config.yaml
model: "sound classifier"
dataset: "synthesized solo parts of chorales (CocoChorales)"
train_examples: 39062
noise_aug: 0.002
n_mels: 64
hop_length: 320
input: "log_mel"
spec_augment: true
win_length: 512
targets: ["instrument"]
num_classes: 13
arch: "vit"
norm: "layernorm"
norm_position: "sandwich"
activation: "gelu"
mlp_ratio: 3
head_dim: 64
fused_qkv: true
bias: "none"
qk_norm: false
parallel_block: false
inner_norm: false
drop_path: 0.15
patch_size: [64, 2]
layers: 6
width: 256
positions: "sincos"
pooling: "class_token"
mixing: "mixup"
label_smoothing: 0.1
loss: "cross_entropy"
init: "trunc_normal_002"
optimizer: "normuon"
muon_scale: "original"
lr: 0.036
momentum: 0.9
nesterov: true
orthogonalizer: "polar_express"
adamw_lr_other_params: 0.0027
grad_clip: 5.0
steps: 19300
batch_size: 128
epochs: 63.2
lr_schedule: "cosine"
final_lr_fraction: 0.05
warmup_steps: 960
weight_decay: 0.02
adamw_weight_decay_other_params: 0.05
Rows from block 2 of a small sound classifier, named by matrix and row number. Rows with one number belong to one neuron. Each number is 500 + 25 x the weight over its row's rms, rounded and kept within 0 to 999. All counts start at 0. Numbers have three digits each. After the name is the row's rms in percent of the matrix's.
After each neuron's rows are labels from the 100 clips, of 14976, where the neuron reaches its highest value: "top examples" is what is common among them; "peak on" is the class under the peak. Only what is clearly more common there than usual is listed. The data: synthesized solo parts of chorales (CocoChorales).
# fc1: MLP up (model.blocks.2.mlp.fc1.weight, 768x256), inputs 86-171
# fc2: MLP down (model.blocks.2.mlp.fc2.weight, 256x768, transposed), outputs 86-171

fc1.572 092:502476459475481475489476479497496510472503492462519522544496490541494510472526554540513499454516520494491494482517488471513472510519495512503491463473526504472473437524482509509512529512525489461509519551507532518490508507521508517502515490491536499523500491
fc2.572 104:457495475494485484503455478526491500489521433501488509519516498499476469498489492534512502525530486499521538489496525513522490528499544529490506478513502480450551535487473530535483468479483514524513485492486543532487505492473475497501484508536467444509461466
top examples: horn; note A#4; note A4
peak on: A#4; A4

fc1.750 107:502522533459474502486474494506486527475528519492474553489488478502507467480515493475485490490446489528489485471464506487467501493506522531497545484495486485461510482503527518523469481491510530504485550543484503529504511484511530489545499505492488505459474473
fc2.750 144:480503470543525481492505466506490464499552469498497503508489496461496519502546475505492472542480459461449545528485523537496448536480519533523431495453504510482524501524476527531515485485442519488494537465546509518516526549498545467487462500512486480523500495
top examples: tuba; note A#3; note G#3; note F3
peak on: F3

fc1.375 097:493480505476493493474506563474512475476471500499469533518482553454456493461550497487464500503476501492505520519464467513497514498481508496479493475538509497511529548505469502498496518529519522505530511496529502529486481505528507524517487540509512516543515557
fc2.375 094:538503501507503471520488447475527519495494519489505466470496524504500483521483482504478530481502541476531486486549526486536497460510515517519511505493481459542491463517504531489507507442467519506477491531485548498528518467489498514474509514507500500530476501
top examples: trumpet; note F5; note G5; note D#5
peak on: F5

fc1.451 101:512467473525490489499489468542486530479497523517512533530477503499488489528460485497501507483496537520497502496445518514531515520511513428499532464529467519531513510480471493519475474500537462457499485475478455499513500489498455528452541523488515525484465539
fc2.451 128:542534531503505496535499528529511511522494503517492478482512502498529451486527480488485528540467521464462457514495511525490455509475482499500502496493487510493488446493477522511510520523499521449512469474560500474487486523486516507549498498486531508548510508
top examples: horn; note G#4; note A#4; note B4
peak on: G#4

fc1.237 107:507471480524454489467470465480508473517469493488466461468522503502516460530485518484519494492519501530488511513507516549529486543514474500498542496461523483479471506499473492488509495570446484498535497487539518482510495465542494483482504519483582489475481482
fc2.237 104:472495521466502440545503526505518487512534513495539517510495471492487519531461479502536547491489513505510459500476510503450498498493502549470498515493545518463516509509480468484508480479462519504504462469520502509465443507537482504463490472546482514519520493
top examples: viola; note D4; note C#4; note D#4
peak on: D4; C#4

fc1.440 095:501496481490506469468493465509527502430499548460521498471480513525495516532506511489468468499512488483532482491488481465493515496484514490451489499493472493546501457519479447523511512511488464510516542503503532535494486476500510474516493486470507504528497495
fc2.440 134:530526457519492449483480507486546446536470521482512491493505531473520519540487508524514527533515495513483502514478490470508488492513508499528472516521520483457454494502478495503426471481489518492484498495476474493511456532507495492545517478489526541532479473
top examples: bassoon; note G3; note A3; note G#3
peak on: G3

fc1.746 105:538489516535482502529487457511523534495496483515478546491466462510473484476519510501503525504566535485478520502503498519473473485519533504464501480516448511518489538487515536490518521544495518506464483551537467472476514529506511541536473526494473478482513562
fc2.746 079:505492505488517522503500508512496518546527458526469499501519499508485464483475491482505528491490464433510483477467528501505497480518477522462523485462468512469487525468530497524498588488469481517489507519545473523509577518490540508501504446502448524545519524
top examples: bassoon; note B3; note A#3; note G#3
peak on: B3

fc1.446 092:440507507473505510487531536492497495516462529471547517485507506507512541490507513458508493468462530502509544499482475495508458488547467467508494500473513522532471522508492511552478503509484505500517494468505500455454532473485472466537515492526485449482501513
fc2.446 094:540502467520485512491493487515499548499543469483496481476491491518490479483501500455495500467528500461483494474510528494476466502481526533471543498545526525498483464498513491522520532481466452466491517484467539518522502481489502541490509531489528524487488528
top examples: viola; note G4; note G#4; note F4
peak on: G4; G#4

fc1.495 092:481515497507481489531494490482523508557478519505496535502487516494493503478529526503465492532524503458466478464488512524499505544528518483511508472524492513498562477507513466465538518505444476505487505564449486540476536532501531515483474504482507533443452482
fc2.495 120:483509510511470486489478507449469474488517521490500477527454526492472457485499525483483416492474524487474519493519493462516443512539535513505507515526505500539501493513509539492480456484504466512499486482476498524516539524515482494481523563514481469485478491
top examples: violin; note D#5; note F5; note F#5
peak on: D#5; B4

fc1.31 108:514477448527469512594515524466469497479542513473530493541492487517514512491518481534485522490510491500505502522482454487502453489494515504464497490517485464521506473535474510487482534470511535471460456508517466481511475495493517505523505515513486446490520481
fc2.31 116:519488469488481510505532474490495502501530473500524536472483492501510507496489472469506521480545497535487461493496475532524423496476506475495520496501561522504464495498489450500513454493464462469488493484555493489509452507539512511457531437497499502466443499
top examples: trombone; note G4; note E4; note A4
peak on: A4; G#4

fc1.408 121:508489519515501506484524494521461509488531490531513440494529474493489479540504495514469509499518507530479540491522436514486463512571489467500498503543470470447503471502498474530496472512487503526486475524490528528520507478520570497482565506506490466510486478
fc2.408 127:494514520483490519543513527519467487494486494523516519497555440474448490513519465482515490533464490488465455503507473508555496514514456505536487510515519478499525552466517506500536524520536464489508480532497562541524512469508477498515490502523483529554521492
top examples: tuba; note A#3; note C4; note B3
peak on: silence

fc1.461 104:452493546517495508481465543504509472542524484557516492496477509503483509512515477532519542503462475498512501500512458517506529488448479456483562514505471510489501475491551513474507500481491511454534512495506479463449539490499557530555497458499511490520534485
fc2.461 110:516519474511521505551488511518528498487516529496460500538523478518501479497495507522496493528483504537507513486477477508481535485536478546490531505452538476496507527538513473501527475476481476503463547490501441528535454459483464520542504478483505489534435504
top examples: trumpet; note F5; note D#5; note G5
peak on: F5

fc1.529 092:475507480506493477513521522517494525512479511504541486532498531477489462493493435489508531485550524483443522504522503527495517517504494513532486511513550513498513482476525518492477487462513493509500485491459544516453561516516523553505503520478492524536517495
fc2.529 095:462504515508486470482479492489475489502477519499487493488519488511505514468502523525501539466455498476504492501486502494473482505450513489509480517544475495507489497569517507527557471464479462444516538499522518480486521520539508506498451472491472465457482534
top examples: trumpet; note D5; note C5; note C#5
peak on: silence

fc1.222 111:513459507523487467488466488479482478473493504484555444480500470478516506508508511490493539508532476519546499539485476499494548553541492499497499473478475487499518500434471477558527512475494508478504498506473493539493538517537467496487508533522517517517505490
fc2.222 084:503490518494539475487534508480505534502492502519519450453562521511506492469521517477490486496529501507522456494505496517504467532480450505479474480504534524468529469466497515474520427520499490516513509522532516497474482446512461461481495501529490505491499531
top examples: horn; tuba; note D4; note G#4
peak on: D4; G#4

fc1.131 096:465454464517473479473504543514488499516494464489465487470512506482496515540498493506488549511483495481484478533555492508559569517482475540484503480515526491487453555493484532504518542480486504500508481483508504548466481487492486506526497539457509538456469529
fc2.131 094:460532511504509478524473473514500465530490527471509508542514466535519490530553512502478519483479558525524496527448531508526507507484476496524497521523488506509460484499505517503497495503506522509476496494515511444498444588470557475472474501524454496509474499
top examples: viola; note D#4; note F4
peak on: D#4

fc1.362 094:467473463526492524509522467506511536503545512541483534509486497520474484500505449513518556495531518499503558513489488464552467560475521526509468483502551485485520483485482471489560495490478565521509498504518502517483498457512486489512465469496490460522463475
fc2.362 074:528510498507503506462479508500480513442508516535475494516507530497502533473522456506520460462525447473503505481479502528469483526523534488505508514514525547528515483466493507504520500510508497496482524519498479524432477494494522508490479512474512475493527467
top examples: viola; note G#4; note G4
peak on: G#4

fc1.106 106:502486452525500469514497484487516476481473489429486511538497534496507495504495495496524494532506519479545530476512502499484483507508522494493514487501503486534463484479482526498497530497464462491495513502595480510506508525484512493538536511473535490478509516
fc2.106 099:562500549487453478509532502465475512508524508513495572452499475523512511521557484462479492493560452499491537500516470500466540527492530486481498529522533486494484483509468489516497488523516467460476494496531530487516510539520531500524491527500465496496522553
top examples: trombone; note A#4; note F4; note G4
peak on: A#4

fc1.212 105:527495526516537514502511536460553538479492489506494504487501483519493474514527486495479479555511507517506487510510495501512515517496469470544536486473523486523445486526477490493492458453497493522511500484512477527508478512468479526493491480510520473517479484
fc2.212 053:485454478518504534533527506539480490503521522524544484494483509507494500446489514526520494518516522474503498537500499486514516503514545516453525538514486493505465493499470451508495478489518506451520475456499522560496508490512560483521554539556524469509488535
top examples: clarinet
peak on: silence

fc1.209 101:556480520495481513527534478538472528482506520494469471487488510501494480524503495452443475531535433529499517474536500473505499513508512504535501477458504504485532514486461501547503495455492485493467503538461533487482515484475511479471523494529526507493544556
fc2.209 061:507477480500461508503540514446512506460501473416512481498509502484493507466483552482504478494509511497517504528483545492521487487446498494507549554493536540507505488539465497455506486495510497486494503490478491514524509518458475478470520526467507534523458523
top examples: trombone; note F4; note E4; note D#4
peak on: F4; E4

fc1.347 099:477507490471482493500487510484489508488496507510455467480513539519529527514486474499525524491496525470483545491531511540503497504482527432502480512517531554508489502469539493516452470550494527488512526518489507497464487540512462508493522486471486515460468494
fc2.347 120:445511523542517515489500506492476459496482493497455533481522495488501492478455555472449501488486498506472491479510484517495490489559507482484485460546479552499555510475467552517504490490476497488485427538569466500485525494543558483487501507478453498508518517
top examples: violin; note F5; note E5; note F#5
peak on: F5; E5

fc1.675 115:482521474454458439521536496544490526517551499484546469478520485519520502512509512522504555517514494461509532513492472492502525538497489506499547542517538477534523490475498531521495506515483518504471527491506503503528479501485511488509522497487527502504487488
fc2.675 108:493511510515492482499486540477463529550535503516458541463520482496470503504547500496515455468500498496462480506472514524505453488541485490451525548517528458461503497502511482470482523554515490487490487492528510491496482504495511506506488507490519513534504568
top examples: bassoon; trumpet
peak on: silence

fc1.365 092:528512506457514510525505517507502503518474520492517544478496486515510474512509507482530440510504450494466483479511519502536511509508471509456523454496532503500466472477488454476519511522491536492454494486515513495456464519492507540502522499512467458507550477
fc2.365 098:500499546519498510526478457478473470554515466528513452558536470527494479487490512495516513469557505499533516524478503516516517533538509502498495531482486522483485499476496498466498475487495506469495511513520488477500496524483506496456488486515511499524498491
top examples: note C#4; viola; clarinet
peak on: silence

fc1.195 092:500498517520508489507485498513495507474524530473485513479457535487492509474510524483524520495520510488504500515519482514531465476478519533485519485509486501489515508488526513432518504487477499477503492493486537450511547506538490490467533478504523494494476525
fc2.195 061:488512515505538462476510480469501516496474534526478529493549511501461500442501508442501519527465534475506516497488484530504511523498557479563511525512497576508483516480485537514488481490471476488501492529495483471530482550499524481503519498520544491525497499
top examples: viola; note B4
peak on: B4

fc1.345 089:478510505525490498506519487482493491471499519491471481528482516507475493474504560511517472477500462458565478468494519492527535479507520482485482515452530476500553511520455503512519502564494515477536494480463507526505514513512519491518482508490499520494507501
fc2.345 100:512529490503522512493543502516515526492490512502534488507525491503474440495493482531491525526485505535504511471494496528460498539507542560491454484536470506504462520490494527526484499481541464529517490478519445496504529499514498463473478507501555494486510520
top examples: oboe; note C#5
peak on: C#5

fc1.104 092:462481531536470502490536461513497525510494471500517499542510475464530502489516488542470529519497510513505469488509492513514517526491466496465495466488504522483488432499515509535499515512544475459540483522501505495467568479485476475515495507463475487511483493
fc2.104 090:492482557453488511499464496470494495476553485516555501474509489490476518491517515486512534485543507506491467504471508507494520516477543487467472498528566465478533503476500442460501514510500519492523533485502495494462534512460513515486531489489517546491522494
top examples: double bass; note B3; note A#3
peak on: B3

fc1.71 077:502499551470532461526489549499536519504487469497495544504495467477493474501530551521537503499517522517520494483514517524502452519509525516516519482458527470479484487514499505492487472508527564502461476533536474485506492505513485540464479521515504470491496511
fc2.71 070:520524479528498485515502534496550497508509481493506496474526513529499501444477488499521535495487468540535465466473508488493521499499468508422470483490522512475485501475478476485472468511473492485505473500489499537536557539477537495487523496467477522467506503
top examples: note C#4; bassoon; note B3; note G#3
peak on: C#4

fc1.155 115:491483537495504476500498499487502475501518504515479502460501502517529519503482498517494544475489495507461446522531541455525436506483547460480518518498477515508482479488526522473505516488492492467472527457482490509455526510508455501504520441492499482459485472
fc2.155 139:504469508547503516513518512460501497479523468534513550519562494485498487530499540468468486468475456477489536464545495513466495528523462491506489485508464490470539467493514530518510473484538506456532489473514514463517453497500535523479524495491551482490470499
top examples: violin; note A#4; note G#4; note B4
peak on: A#4

fc1.266 103:555475515511460490485503480527500470504477523522497507495501538509480493518487463520493477503509494492479488511545486518501489522535524495514518470504550425505515500452452518507528510512493505480490467527480491487525500475540529541484544475488510502470495496
fc2.266 113:477498527503545478478519478506483490506447514494504471511532451467487489522498498524515559520493502487506496535475525510508510512512461476508482496487501516515478502486509524465516463465517488472540484521532491484523478450520543557518499478474516494473468541
top examples: tuba; horn; note A3
peak on: A3

fc1.688 090:502484515482483517522498509500480501525447464511487491517482499476556556493509471535483453487469519465527504504465526525511520492489486505513509466505486482481485424504481484528494503546531476462508526541500508508474512483507464491512481481461493503511498495
fc2.688 097:471501524536536518493485451491472480484545539505531550472492498474495480534521530507481555475503478538497501499489498510522472564488515516514479520484519475502538474461521489472509525550533516479501519467476468477462517534464537503483487492504483538492536495
top examples: double bass; note A#3; note A3
peak on: A#3; A3

fc1.756 090:516459503517518448517464519517488445464495485501491477520546478489490480504465493488487453440477553458484518473512517497540479507515488524439541501549527519531461476497520480539496500497510487483474494519537525475504493511486493459514504536534534500508480487
fc2.756 086:517493462502521521475535513494492500529479527485529488491498507507494503457504460483578465481478454508479509516518525478450480516449490508465531483501517518514463511517498519512494494531470497508533477502508470495508530532491499520475521459506480501502494469
top examples: violin; note G#5; note B4; note F#5
peak on: G#5; B4

fc1.0 096:490513516524495519578503486499486483454533549557450488510535522437526536488505480529512484518464509456487507457496507483468501507438488479541482486489480496497521434526491527472469527519557466494510506509508506515446511515497493499529464524464498518502484483
fc2.0 079:493481519465528570495475450493491548522525514484537514485502469483504472501466555521482507505500508536530447456494487525487486522489512512577474498512532469496547475492504474517461499484441512510460515492464498460465495483512508481493503477455518490503470491
top examples: double bass; note A3; note A#3
peak on: A3

fc1.686 123:512489444530455523504535518488505483507486498503511565555485490528465489492537490499487501474526495493503494519519488510497425487546449480462525478458504509482500523481433511521477482462487507528470471501539506490481486508482536488482484478531491501488488491
fc2.686 146:541503474475504470543505507512497494498532550512525449498478504484497547463511497504516484513506529460476502490550469529509505489470500501503496489484482520534481499509537533470512492474469471492496508464493510513489473529541493436507566467521502523470469449
top examples: trombone; note G#4; note F#4; note D#4
peak on: G#4

fc1.325 110:481475531491485534493551519438496549516427523514484509473496511512501550519483494442543502532499479497492496470518511503501487522499501473485497535506515468513474510525497513476490499519480542518456445464527506527505491515494478489491493490512497494466465472
fc2.325 045:526490527497523488515491507502502523534522509508464522523478523515461498514512528489515522481505529478480514497479478527520481491436499508526556490506474472476475483524502513518520441484549510515531523534475500495487495460451471504504484494502463520489524493
top examples: tuba; note A#3; note B3; note A3
peak on: A#3; B3

fc1.507 099:506484483485482505495506475518466468501531472539519485503560503491517520491540464467518472498528496480529560551550492474497494477518510479460438519480532509508506505481498499448498452504497482500478545474490494524537488514532497483454477474493504473483478437
fc2.507 092:525520512516508500494497505487544480526505528522494485495506463409458550494489510480505482490485514516466491459493462503502535496448557512528512492494517517508475499511540493497529518515524503497524450485488539485507501561512506481505496519519508486481567538
top examples: flute; clarinet
peak on: silence

fc1.37 105:480478582489500491456486489478465513527485522476491546505481477455496531528495506478506495483542535505523501542498502477497498514517474497475475518506499500475502491482484552558505546523498479466461516505494469490463498515457521530505490529468487490474491518
fc2.37 108:504512511478500502527474501515470513546494527513501481512517418458505516468526550500544510521510445509530480504465496519500515486475477494464536497497458527513465483501496512500498507537497509507520479467505522507501525510468469488524512530486477523485534502
top examples: bassoon; note C#4; note G#3; note B3
peak on: C#4

fc1.598 097:510493508453495510473505476443467511453552587490508518470513487537495525511499476547486492472534478494503495535519477532491485494452511471445489535469524488506479517498513471531455539471544501518502482463506515471543528541505487433478523513504461517491485474
fc2.598 122:510475528482511510521532516476511461541483495508481461511460521451551521412515476501467543522541488480472494501502529490524491504494473515553500497444514511475512475507519543485531506498462472502515467483532525508524455519515533498501443474531489487513507484
top examples: flute; note F5; note E5; note D#5
peak on: silence

fc1.336 096:425457466486485524476514515489477497526527503454488501530497532517472524505519494505512470477499500451476473468497542495484466506513523469516519489507531476480467502535510512471472492479494484504521534482506499547538545487492512495503500527504516520512523537
fc2.336 094:461479531501481489453498518526521487471554481525476484483461530476450535458484499540510508520509499533538470516485525495527474485501487526469514503462523482500474522522503501465484500446490500553459496513513462536497490484506485511573498514466511532510464516
top examples: tuba; note B3; note A3; horn
peak on: B3

fc1.455 078:511497484497528489524499493516496560519506493495526493500498502492490489462498481469517506528484531501518564429490480456515515484537473546506455532513485481522497478497466494543455513539456500503500521496487540505551460481495475504510472545507514525489527467
fc2.455 106:481517557512510465461514536526489479487504483515481498527482540514458486545489485467431507453524516520488499516529485514506474481505522489505511505456499490495527503539474552490536464460524530476501483512506503512480497546502536467401499472498516465489489518
top examples: note C#4; note D4; bassoon; saxophone
peak on: C#4; D4

fc1.282 091:460495536482494470492471505507500541498529480508485529490484485550498479511547523501500480535529503549489487485445535482504513494490459537490486495497489503564462503443512543461494530512472468498499521506523512532491529518512518496531519464539490512490485496
fc2.282 103:496458486550514499482472503459511462467507469494473505538510500553513499468477503541512491517495488514484509518517475509513503504524536499499487480513488470474516475509501500527515509473486512519511546516542506479486512539481561450477498466534474483485485463
top examples: note C#4; tuba; bassoon
peak on: C#4

fc1.45 096:491503489506520458491479508491478504533519490498531494513462515457529487480485493520508531491528543501490533469474496513493505517474473465566492528488511522468524535494531489476528475530492508493475511490535502449496456497525544488528507490499504554493493463
fc2.45 082:499555504481520446497511524505494493480413483479485471493494471491511478475517535507526477493503519500533457518521516518524495521494485505525520509504498506505484482509462514504559477447485492502506488521485483549476551492497501530509532493481490518515510507
top examples: double bass; oboe
peak on: silence

fc1.275 118:484536452508494489502484477499507551495520478462465516511521527529417499549503493497454491488482474497503525468449492476491515456470495579499485483506496489499468498532472538527482519493535495488487497526459510556478527544471521521527452530473505504471529501
fc2.275 152:501467490524488540527511510495506447454543504523496581509538470496567484549548521515499513520513523492476502511560460507484478515478508503488512497498510498471522536504500500497481499487510496501529465486492485477496506487560513504500484482496461504513491491
top examples: clarinet; note F4; note D4; note G4
peak on: D4; G4

fc1.236 103:499485511500518535504549523523519488506461498494494480492504514476499485514554501490525526467468475503443483465475549497482477538512485509510519547503514556463509507509490483536490476557415508508472486462450515481501460499526494502507483470517550519491561525
fc2.236 112:577501498542525489528478509490464473485501510515468546529509491497487452509492509498560529460509470455478438470507521542475517467508483469500487509524545507486513523508484461467523524515433501503508496487519526476462453484470527507509494458475514498477518493
top examples: viola; note G#4; note B4; note G4
peak on: G#4; B4

fc1.428 096:521508493506550549478472546524490496492546510475458492539496526487501504557497523504487496516498465466544481501510505463425500513507493470462512457520532503525508554487495466472479530489467488533501457501451520479536514496525513510493503497503471558481479503
fc2.428 129:437483509526502507485454489534532541512499485474478565512464525451470530471547508517473458492527515546499516534503529508521476524511504524480511510497430518530495480510460561541520484495490499516501495457471494490454517470493447516511507463494511503508529503
top examples: violin; note G5; note A5; note F5
peak on: G5

fc1.715 099:492531529519469520477471471472509505512477484522478462476520523505478528461522508500487488491452480530516501525466470522512501493537524489521467488433513496481539477471473475507515495490496498478504496513504523478491497517444412474473523471465495481465526509
fc2.715 115:520523450494454513509539436523465472481491476480533523498504513509497487463467497495506476470516505470483503482497472476495533519507477515535461510519521464507491485535475517520470480461471541511497484519497487501521518464505523552471499503506457491539473497
top examples: viola; note F#4; note D#4; note E4
peak on: F#4

fc1.757 116:497514543519470494518515560531521471489485517459499505504518492506488486520507510524494445471522493475505496479517485464526481532539471482472508498509455493487502468494486513482492494546508520514507504495495498474513533529543523522490534496549442520490478488
fc2.757 116:501488519462528549508486516505467526502521563508478501476485498481533514516459452489499516507539497488497498476509473514519521504532531484466481460512524505469519479469510521536504530520478473460463510503465505513558483515504521483478492444514460499525543521
top examples: oboe; note B4; note C#5; note A#4
peak on: B4

fc1.317 098:502500487472483483519511475511537477471523486510540503512478515512482514504531503537483465443532504477501508510515545540454513521509512470529483481444566502507542508494507521536484498516451455516510504533503493502495482510479518488529519531489521484489488496
fc2.317 095:528531471521565463503521458536449518504491534490487512473488481499505521499501516469502500505534526513487470484513533516492517474532505520479515495456470551489492483494507486475506508477470521496522516477512478518494484525496506509489514482467451505526493538
top examples: clarinet; note A#4; note A4; note G#4
peak on: A#4; A4

fc1.611 110:494521488538506535503508497469527478541460477525498506501473462495462469525505485519452521483523507476535477532506498514506483518478452499506478487504502477504526425469494500480520521493451509506455506497478521548503485502488493445506502467488534528492499517
fc2.611 087:436529512500533511502548476512493526506515450528445530475502474515491513435490528497525490496481523515504466484469497499515527508520441474517505511456464544488498547479473519520515525538493478509535497497493495474501463460525501530487490504525513451504531484
top examples: oboe; note A#4; note A4; instrument: violin
peak on: silence

fc1.661 095:531504513479484505470508519499524499471500529493509475536486508478464522474487501513505489503529513469516504524510475519456519521484502502512481494431464457448528526511497455516476507494478446532497456527472522547504452509502493523526481486494489529521505482
fc2.661 095:526524514500471466470534478529453446554477489493496520495478485477499519518510498511475471528535509464491515488533473503568518511503489492520530516535505491471493499480522514496504512516509463448450519515454479464511505456468540454475514465484520530530496495
top examples: note G#3; tuba; note A3; note G3
peak on: G#3

fc1.660 111:488479519471477493528534526506537473535515483492522487513474501556498511490482486474456506496524555452495476526538509490496500475491516475518509517494525499489456519479534509484541518493463456523496518489486486522502512476497501471534495488525508497510498447
fc2.660 091:509498481539491465489514487490462540466487504453489483501496473463512504503522455465501479512480472496456506514480504522493514483514529472513503495521530514510498478504453480512491482495523465543501511555517500470492547498528523468517475512441512500518551520
top examples: oboe; flute; note D5
peak on: silence

fc1.438 096:489491484473495496544503501546478449475491491513493466491499504505509508509524495528501512495465501498507521487450547438521533513483495466535501483508494492463511492533472524485446528516501486508471545482498479503513494520492468480499512495494519491480522503
fc2.438 094:465529497506499508502492498488514534543521508500508518468484485495478486525519493484455492516503540495497538476513536518499500460485484508496521487493498501488524488495479541496487462471479487517506480555481509552463512500498477557527545514516462506500485517
top examples: oboe
peak on: silence

fc1.754 096:479541551480512498434491474449510503506476524501450481491491486562529479457502498510491481481497432533538485493491525514498480514494501505474493512486512472475498478514494471520504495521494516482472508518492525459538469445466528528497526493508541545540479510
fc2.754 080:491521543529542482491540508516477509477498489500493514523514464495526493486533507527516505498508506500521510507525491548507497494463543551485462540482497539483466539559448514520517526485495495459473495481495471522484475503524461478493459458519470524528538492
top examples: bassoon; note D3
peak on: D3

fc1.716 088:508479490535435492494544515509528496510462513498477550544448501496491541546519528512513491508486455492516521534530479449514488520450512544517491468518512453501527514492556496529535445484506491469448451483508534533492473508474454477508463490568537515494487450
fc2.716 126:493485501512536478546520518490482464473525507501478468459509532487475513498476475533529545511497505512467488550489548534512510496472480479473520504458489539547497497487534497506464476514477475471469506502484529498463514502492468467480468556491512477505527473
top examples: tuba; cello
peak on: silence